{"model": "encoder-decoder audio transcriber", "dataset": "read English sentences (LibriTTS-R)", "train_examples": 15625, "noise_aug": 0.01, "n_mels": 64, "hop_length": 160, "input": "mfcc", "spec_augment": true, "win_length": 512, "tokenizer": "word", "vocab_size": 8027, "encoder_arch": "ecapa_tdnn", "encoder_norm": "batchnorm", "encoder_activation": "elu", "encoder_depths": [18], "encoder_kernel_size": 3, "encoder_stem": "single", "encoder_widths": [384], "fusion": "cross_attention", "decoder_width": 128, "decoder_layers": 7, "decoder_norm": "layernorm", "decoder_norm_position": "pre", "decoder_activation": "gelu", "decoder_mlp_ratio": 2, "decoder_head_dim": 32, "decoder_fused_qkv": true, "decoder_bias": "none", "decoder_qk_norm": true, "decoder_parallel_block": false, "decoder_inner_norm": false, "decoder_drop_path": 0.15, "decoder_positions": "sincos", "decoder_cross_attention_every": 1, "decoder_tie_embeddings": false, "init": "kaiming_normal", "residual_init": "scaled_by_depth", "optimizer": "adamw", "lr": 0.0026, "beta1": 0.9, "beta2": 0.999, "eps": 1e-06, "steps": 3200, "batch_size": 256, "epochs": 52.4, "lr_schedule": "linear", "final_lr_fraction": 0, "warmup_steps": 160, "weight_decay": 0.3}
Rows from block 12 of the audio encoder of a small encoder-decoder audio transcriber, named by matrix and row number. Each number is 128 + 32 x the weight over its row's rms, rounded and kept within 0 to 255. All counts start at 0. Numbers have three digits each.
After each channel's rows are labels from the 100 clips, of 14848, where the channel reaches its highest value: "top examples" is what is common among them; "loudest band" is the band of the loudest frequency at the time of the peak. Only what is clearly more common there than usual is listed. The data: read English sentences (LibriTTS-R).
# c30: last pointwise conv (encoder.blocks.12.c3.0.weight, 384x384x1), inputs 77-153

c30.138:148158132099121131143128118119142126112092122130111151120163144135100126139146095120125150083105109140144122079113115131187123197155180114131187128123077119121092079171167162106083118119147133113125170077162134119178138118089195123
top examples: the word "my"
loudest band: 500 to 1000 Hz

c30.339:127087125164090102144121101098132136129098130157115126141136139114063175080111093114168082145122157114124152111027108128094136139164118112121093111147140110137141116152156096060204166148116104147124091117105145125138149141151116122
top examples: voice: female; the word "he"
loudest band: 4000 to 8000 Hz

c30.243:129109144087136090106127137134136123099132143082093178142127143105174124102127054126145097040143159114152109126181125107134152169140129114091199143127179127136118156130157148056108166129125108140082137077128120096213095137141131114
top examples: the word "you"
loudest band: 250 to 500 Hz

c30.294:114116128155113134082110080179103058166174145167118075153144145068119168153119123101157139180109100107151089105122169058137186112124101151098185075109086118101127142131185108107102148118125178108153115101132126068093134178181132138
top examples: the word "you"; the word "she"
loudest band: 250 to 500 Hz

c30.192:174176137127122128105095141134156182113135173148131151101117149114183203157117118145117170111106104154093149190089154114162103095138086130054156125128077121124111112160099096106169132137114068172150124110132140144073079150137087078
top examples: the word "not"
loudest band: 250 to 500 Hz

c30.196:136111157137116132089095126099161054144137109093120169134134157121174129140101107117118150093147131190080179102106195111125113140141111142125155059135132117147146173114113164123142113132157121169100085117202130111163138134207148071
top examples: the word "you"
loudest band: 250 to 500 Hz

c30.260:159127180148132153164157048127145142103073145143110135160091113190151150155128221072107076245104134095047144112098094079128147086164090085099106125132109115133135108113098109036144115138080129125199124232128125185070123090146117141
top examples: the word "not"; the word "she"
loudest band: 2000 to 4000 Hz

c30.188:110100141143137101174108091142137170130094154128089136150156145122169144076101116170144178165116139151141193147167156133116144127145150118115130105145142154118120153114160144200154142142133159087125111123144148102057176137136127135
top examples: the word "it"; the word "was"
loudest band: 250 to 500 Hz

c30.50:137089208077165120116191158120166142123154182100136122120097110150168130134090123079126064171112108139136101130117129114164144102162140133111158089161103128154129146114118084097148119114050147142128142149139157128104108149110148191
top examples: the word "not"
loudest band: 500 to 1000 Hz; 250 to 500 Hz

c30.215:122146160130147090148171157075116108084179139129103113129083177101157166133149118090108110156119176119106106195124129123143135123141136110105090130167141121094141183101122153077133127126119048201128111068125150141163095123116093092
top examples: the word "was"
loudest band: 4000 to 8000 Hz

c30.144:126116122084141112148081136148108115104157139120114174086212119103137105131116106152131130081135111107208137087160141109162138152116152104092153111122146166137115087156099136204096102126091130108101131084130130102138142136094140143
top examples: the word "what"
loudest band: 500 to 1000 Hz

c30.88:123128149098142101151117144106138094134132114127153165153134156142143098103134135135135130052130166127128115099128160090149118115152159125160129078135161170140187164157176179095113092140140204051126140162168165139135142171125156122
top examples: the word "what"
loudest band: 500 to 1000 Hz; 250 to 500 Hz

c30.44:064099091117160090130139127154134166085116128105118177115191177065154114100124122148135147119113115118116136108158141152189143155158137144159124163199108152156108112143115122157149132140141163091115126068127122134168091143132143131
top examples: the word "what"
loudest band: 500 to 1000 Hz

c30.349:233147174119171118139112152121105143101109110138112077136071123163163148120151098105134119153083151130123129168170143119118121135178076076020163115159123060112144176091151145066131133128193120160133058125128107081205137088132109131
top examples: voice: female; the word "his"
loudest band: 250 to 500 Hz

c30.64:126122148143161105086159184138140145141140164134101123186086163149134123148147153154090092154180186127131134158110123213117161153107119141091113116117111141153165131131089190113146138119097187161127109163162135079109157134111118112
top examples: the word "was"
loudest band: 250 to 500 Hz

c30.86:142145112088121112144128124130145077188123172113164172165081146136179128119163143158135164109155114122135112153087148116128091160149095118152136072168103110171145112126135160039093114110215177092121139161249099113098119142100167113
top examples: the word "not"
loudest band: 500 to 1000 Hz