{
  "encoder_arch": "ecapa_tdnn",
  "model": "encoder-decoder audio transcriber",
  "dataset": "read English sentences (LibriTTS-R)",
  "train_examples": 15625,
  "noise_aug": 0.01,
  "n_mels": 64,
  "hop_length": 160,
  "input": "mfcc",
  "spec_augment": true,
  "win_length": 512,
  "tokenizer": "word",
  "vocab_size": 8027,
  "encoder_norm": "batchnorm",
  "encoder_activation": "elu",
  "encoder_depths": [18],
  "encoder_kernel_size": 3,
  "encoder_stem": "single",
  "encoder_widths": [384],
  "fusion": "cross_attention",
  "decoder_width": 128,
  "decoder_layers": 7,
  "decoder_norm": "layernorm",
  "decoder_norm_position": "pre",
  "decoder_activation": "gelu",
  "decoder_mlp_ratio": 2,
  "decoder_head_dim": 32,
  "decoder_fused_qkv": true,
  "decoder_bias": "none",
  "decoder_qk_norm": true,
  "decoder_parallel_block": false,
  "decoder_inner_norm": false,
  "decoder_drop_path": 0.15,
  "decoder_positions": "sincos",
  "decoder_cross_attention_every": 1,
  "decoder_tie_embeddings": false,
  "init": "kaiming_normal",
  "residual_init": "scaled_by_depth",
  "optimizer": "adamw",
  "lr": 0.0026,
  "beta1": 0.9,
  "beta2": 0.999,
  "eps": 1e-06,
  "steps": 3200,
  "batch_size": 256,
  "epochs": 52.4,
  "lr_schedule": "linear",
  "final_lr_fraction": 0,
  "warmup_steps": 160,
  "weight_decay": 0.3
}
Rows from block 5 of the audio encoder of a small encoder-decoder audio transcriber, named by matrix and row number. Each number is 50 + 15 x the weight over its row's rms, rounded and kept within 0 to 99. All counts start at 0.
After each channel's rows are labels from the 100 clips, of 14848, where the channel reaches its highest value: "responds to" is what is common among them; "loudest" is the band of the loudest frequency at the time of the peak. Only what is clearly more common there than usual is listed. The data: read English sentences (LibriTTS-R).
# c30: last pointwise conv (encoder.blocks.5.c3.0.weight, 384x384x1), inputs 288-383

c30.27:30 26 44 41 40 46 69 66 41 70 35 61 35 53 47 71 40 55 31 47 31 39 75 52 49 86 52 53 58 37 22 55 64 42 43 42 37 30 38 32 42 63 38 57 20 18 32 50 30 27 48 58 42 50 37 65 63 54 36 41 48 70 51 48 35 38 34 44 22 61 62 31 47 33 02 67 70 59 44 42 58 48 52 69 33 69 46 52 66 39 18 76 68 45 53 46
responds to: the word "was"; the word "is"
loudest: 250 to 500 Hz; 500 to 1000 Hz

c30.163:54 42 58 44 38 91 42 47 96 64 63 49 16 87 58 50 56 28 53 43 64 51 74 64 22 65 56 46 40 34 50 34 32 39 42 58 33 62 48 45 25 94 42 64 43 59 59 57 72 40 51 38 34 61 42 56 40 66 52 68 43 26 28 60 41 35 39 32 37 67 54 08 38 78 72 68 58 42 50 43 72 68 58 65 48 35 75 76 58 49 52 37 44 49 31 57
responds to: voice: female
loudest: 250 to 500 Hz

c30.239:42 46 49 57 35 44 40 42 39 50 33 72 49 30 44 42 44 38 20 32 51 29 42 51 48 35 63 62 48 55 67 52 20 54 56 44 45 77 23 90 26 53 34 52 27 58 56 59 63 21 66 10 35 64 27 59 43 58 59 69 72 18 08 47 54 54 49 52 42 61 70 41 49 49 46 32 21 52 64 50 39 87 59 49 46 45 61 35 55 32 47 35 49 59 49 58
responds to: voice: female
loudest: 250 to 500 Hz

c30.306:73 38 52 38 33 59 56 71 65 61 23 57 26 62 48 49 37 31 36 52 26 42 56 30 26 70 43 52 65 23 53 89 53 48 22 51 48 53 28 35 39 39 82 18 46 40 32 50 42 26 54 41 26 45 47 46 36 58 52 64 73 49 00 77 55 46 39 55 69 43 93 36 55 69 99 12 56 54 38 52 69 47 32 45 49 47 46 81 46 61 46 42 36 54 52 24
responds to: voice: female
loudest: 250 to 500 Hz; 500 to 1000 Hz

c30.58:72 35 39 61 37 80 47 49 49 63 32 74 59 62 49 47 31 33 28 35 37 41 77 29 37 57 53 51 32 60 31 68 43 41 55 15 11 53 39 48 51 79 79 36 51 35 56 17 48 45 73 31 54 59 68 32 36 48 29 61 99 46 44 92 33 37 34 26 57 46 61 48 69 48 40 46 68 48 26 72 63 48 54 18 55 43 57 25 48 81 43 52 20 56 54 12
responds to: voice: female
loudest: 250 to 500 Hz

c30.105:75 48 65 55 12 47 54 48 48 65 56 79 37 47 50 44 36 26 58 81 48 60 84 53 35 44 49 50 25 29 60 52 28 39 36 28 45 52 30 47 35 82 48 38 60 42 54 46 57 40 68 56 43 40 66 54 51 53 49 39 75 50 30 47 27 51 47 52 50 64 63 40 66 41 74 57 46 54 67 33 66 58 58 37 52 49 80 51 59 24 43 63 56 27 41 74
responds to: voice: female
loudest: 250 to 500 Hz

c30.41:37 51 69 45 77 78 31 35 49 41 36 55 19 40 57 34 46 72 57 29 46 48 60 48 45 43 64 67 60 30 68 29 47 13 31 83 58 46 30 66 36 49 47 42 59 57 54 73 58 22 14 60 64 24 75 62 56 76 53 41 28 58 77 40 68 61 60 74 41 52 48 89 61 38 46 63 22 66 63 36 61 60 61 74 67 63 37 65 67 40 31 47 64 35 20 68
responds to: voice: female
loudest: 4000 to 8000 Hz

c30.76:40 18 46 36 37 66 55 67 67 81 37 57 61 61 21 65 42 24 35 66 53 29 56 55 49 54 44 55 38 46 30 33 59 24 39 62 34 54 51 33 48 58 65 34 15 35 44 43 41 34 62 51 24 32 47 55 36 45 44 39 35 53 59 42 59 36 37 34 47 52 51 46 70 26 52 66 60 74 41 55 71 57 62 60 46 26 45 60 31 65 50 63 56 61 58 22
responds to: the word "was"; the word "it"
loudest: 250 to 500 Hz

c30.213:62 40 46 45 54 78 43 38 81 60 39 73 58 43 50 84 22 69 42 35 31 49 41 83 46 49 63 50 55 84 57 33 56 35 38 74 29 38 46 44 52 58 48 56 52 44 25 52 56 45 50 42 64 52 58 00 31 40 33 19 63 81 63 37 35 35 30 32 40 52 28 23 57 49 54 21 65 55 45 52 44 50 52 66 43 05 61 31 63 57 57 40 41 39 33 49
responds to: voice: female
loudest: 250 to 500 Hz