Rows from block 14 of the audio encoder of a small encoder-decoder audio transcriber, named by matrix and row number. Each number is 128 + 24 x the weight over its row's rms, rounded and kept within 0 to 255. All counts start at 0. After the name is the row's rms in percent of the matrix's.
After each channel's rows are labels from the 100 clips, of 14848, where the channel reaches its highest value: "loudest" is the band of the loudest frequency at the time of the peak; "strongest on" is what is common among them. Only what is clearly more common there than usual is listed. The data: read English sentences (LibriTTS-R). In brackets: how many of the 100.
# c30: last pointwise conv (encoder.blocks.14.c3.0.weight, 384x384x1), inputs 77-153

c30.218 099 [144 109 155 122 138 146 129 121 127  92 108 170 105 125 125 160 147 129 123 135 136 152 127 142 141 122 105 128 139  93 134 149 108  94 113 113 131 120 132 122 121 121 142 161 115 119 134 121 167 156 140 168 135 110 101 121 141 197 102  86 134 122 128  74 123 138 117 108 159 150 143 110 110 111 133 138 138]
loudest: 500 to 1000 Hz (33)
strongest on: voice: female (81); the word "she" (25); the word "but" (25)

c30.342 091 [146 155 113 186 164 158 122 126 146 137 150 149 119 139 140 165 114 149 117 134 132 144 113 159 127 145 167 165 109 109 118 114 141 151  93 117 100  95 140 180 115 155 146 105 124 112 163 159 137  55 121 107 149 151 126 111 149  76 178 141 158 124 144 117 141 121 162  82 142 134 135 125  96 146 147 130 112]
loudest: 250 to 500 Hz (39)
strongest on: the word "the" (80)

c30.101 107 [103 153 143 160 153 155 121 148 159 132 121 139 112 123 160 133  68 127 139 103 109 121 135 137 108 148 123 144  93  82 124 165 129 146 135 101 137 109 174 137 136  98 120 163 108  98 149 116 130  92 111 150 115 117 130 125 105 101 173 126 137 133 150 112 128 108 138  42 119 138 158 127  63 116 132 114  95]
loudest: 250 to 500 Hz (37)
strongest on: the word "the" (76)

c30.301 097 [139  89 161 137 137 119 120 147 137 123 178 152 125 136  96 117 104 126 143 152 126 181 129 108 151 116 141 132  83 115  97 131 136  78 137 157 150 125 140 144 102 122 145 136  86 125 144 139 158  80 123 119 127 112 142 105 126 174 151 162  98 123 126  94 142 159 147  86 117 108 136 141 114 133 114 119 109]
loudest: 250 to 500 Hz (45)
strongest on: the word "the" (80); the word "of" (51)

c30.254 088 [123 150 133 105 139 155 157 147 107 147 157 154 142 154  87 171 143 142 123 146 137 147 160 139 119  87 102  85 131 142 109 132  98  99  87 112 139 160 102 126 148 135 145 129 139 128 135 129 147 113 129 134 110  98 160 121 121 172  83  96 137 118 113 105 111 134 119  98 146 132 102 116 114 120 147 144  98]
loudest: 4000 to 8000 Hz (31)
strongest on: the word "said" (33)

c30.34 093 [125 141 147 115  92 170 123 139 108 119  84 126 110 140  82 178 119 154 130 114 124 125 147 116 167 144 104 158 116 105 148 135 143 131 139  92 147 100 157 100 115  81 104 120 162 110 111 161 130  94  92 153 129 160 162 107 120 123 178 133 142 124 173 131 114 140 107 117 143 101 139  97 113 101 144 170 102]
loudest: 4000 to 8000 Hz (42)
strongest on: voice: male (74)

c30.271 096 [164 147 136  87 103  94 150 151 104 182 117 135 130 107 133 117 129 106 148 118 138 110 143 125 117 151 133 103 116  93 143 124  92 134  97  89  81  98 124 102 146 149 132 131 130 109 118 119 155 185 152 154 128 120 108 129 177 132 117 136 147 116 102 135 122 102 110 131 122 125 110 122 152 119 111 157 171]
loudest: 250 to 500 Hz (44)
strongest on: voice: female (84)

c30.324 092 [126 159  98  95 130 133 112 136 132 175 167 135 134  93 124 150 155 140 160 105 123 128 152 138 153 111 101  75 153 115 130 149 114 126 117 119 133 108  92 160 165 119 108 136 113 172  94 147 105 152 129 136 128 124 159 109 140 138 140 147 131 112 158 108 112 103  93  81 164  88  89 114 107 125 106 167 111]
loudest: 2000 to 4000 Hz (26)
strongest on: the word "she" (36)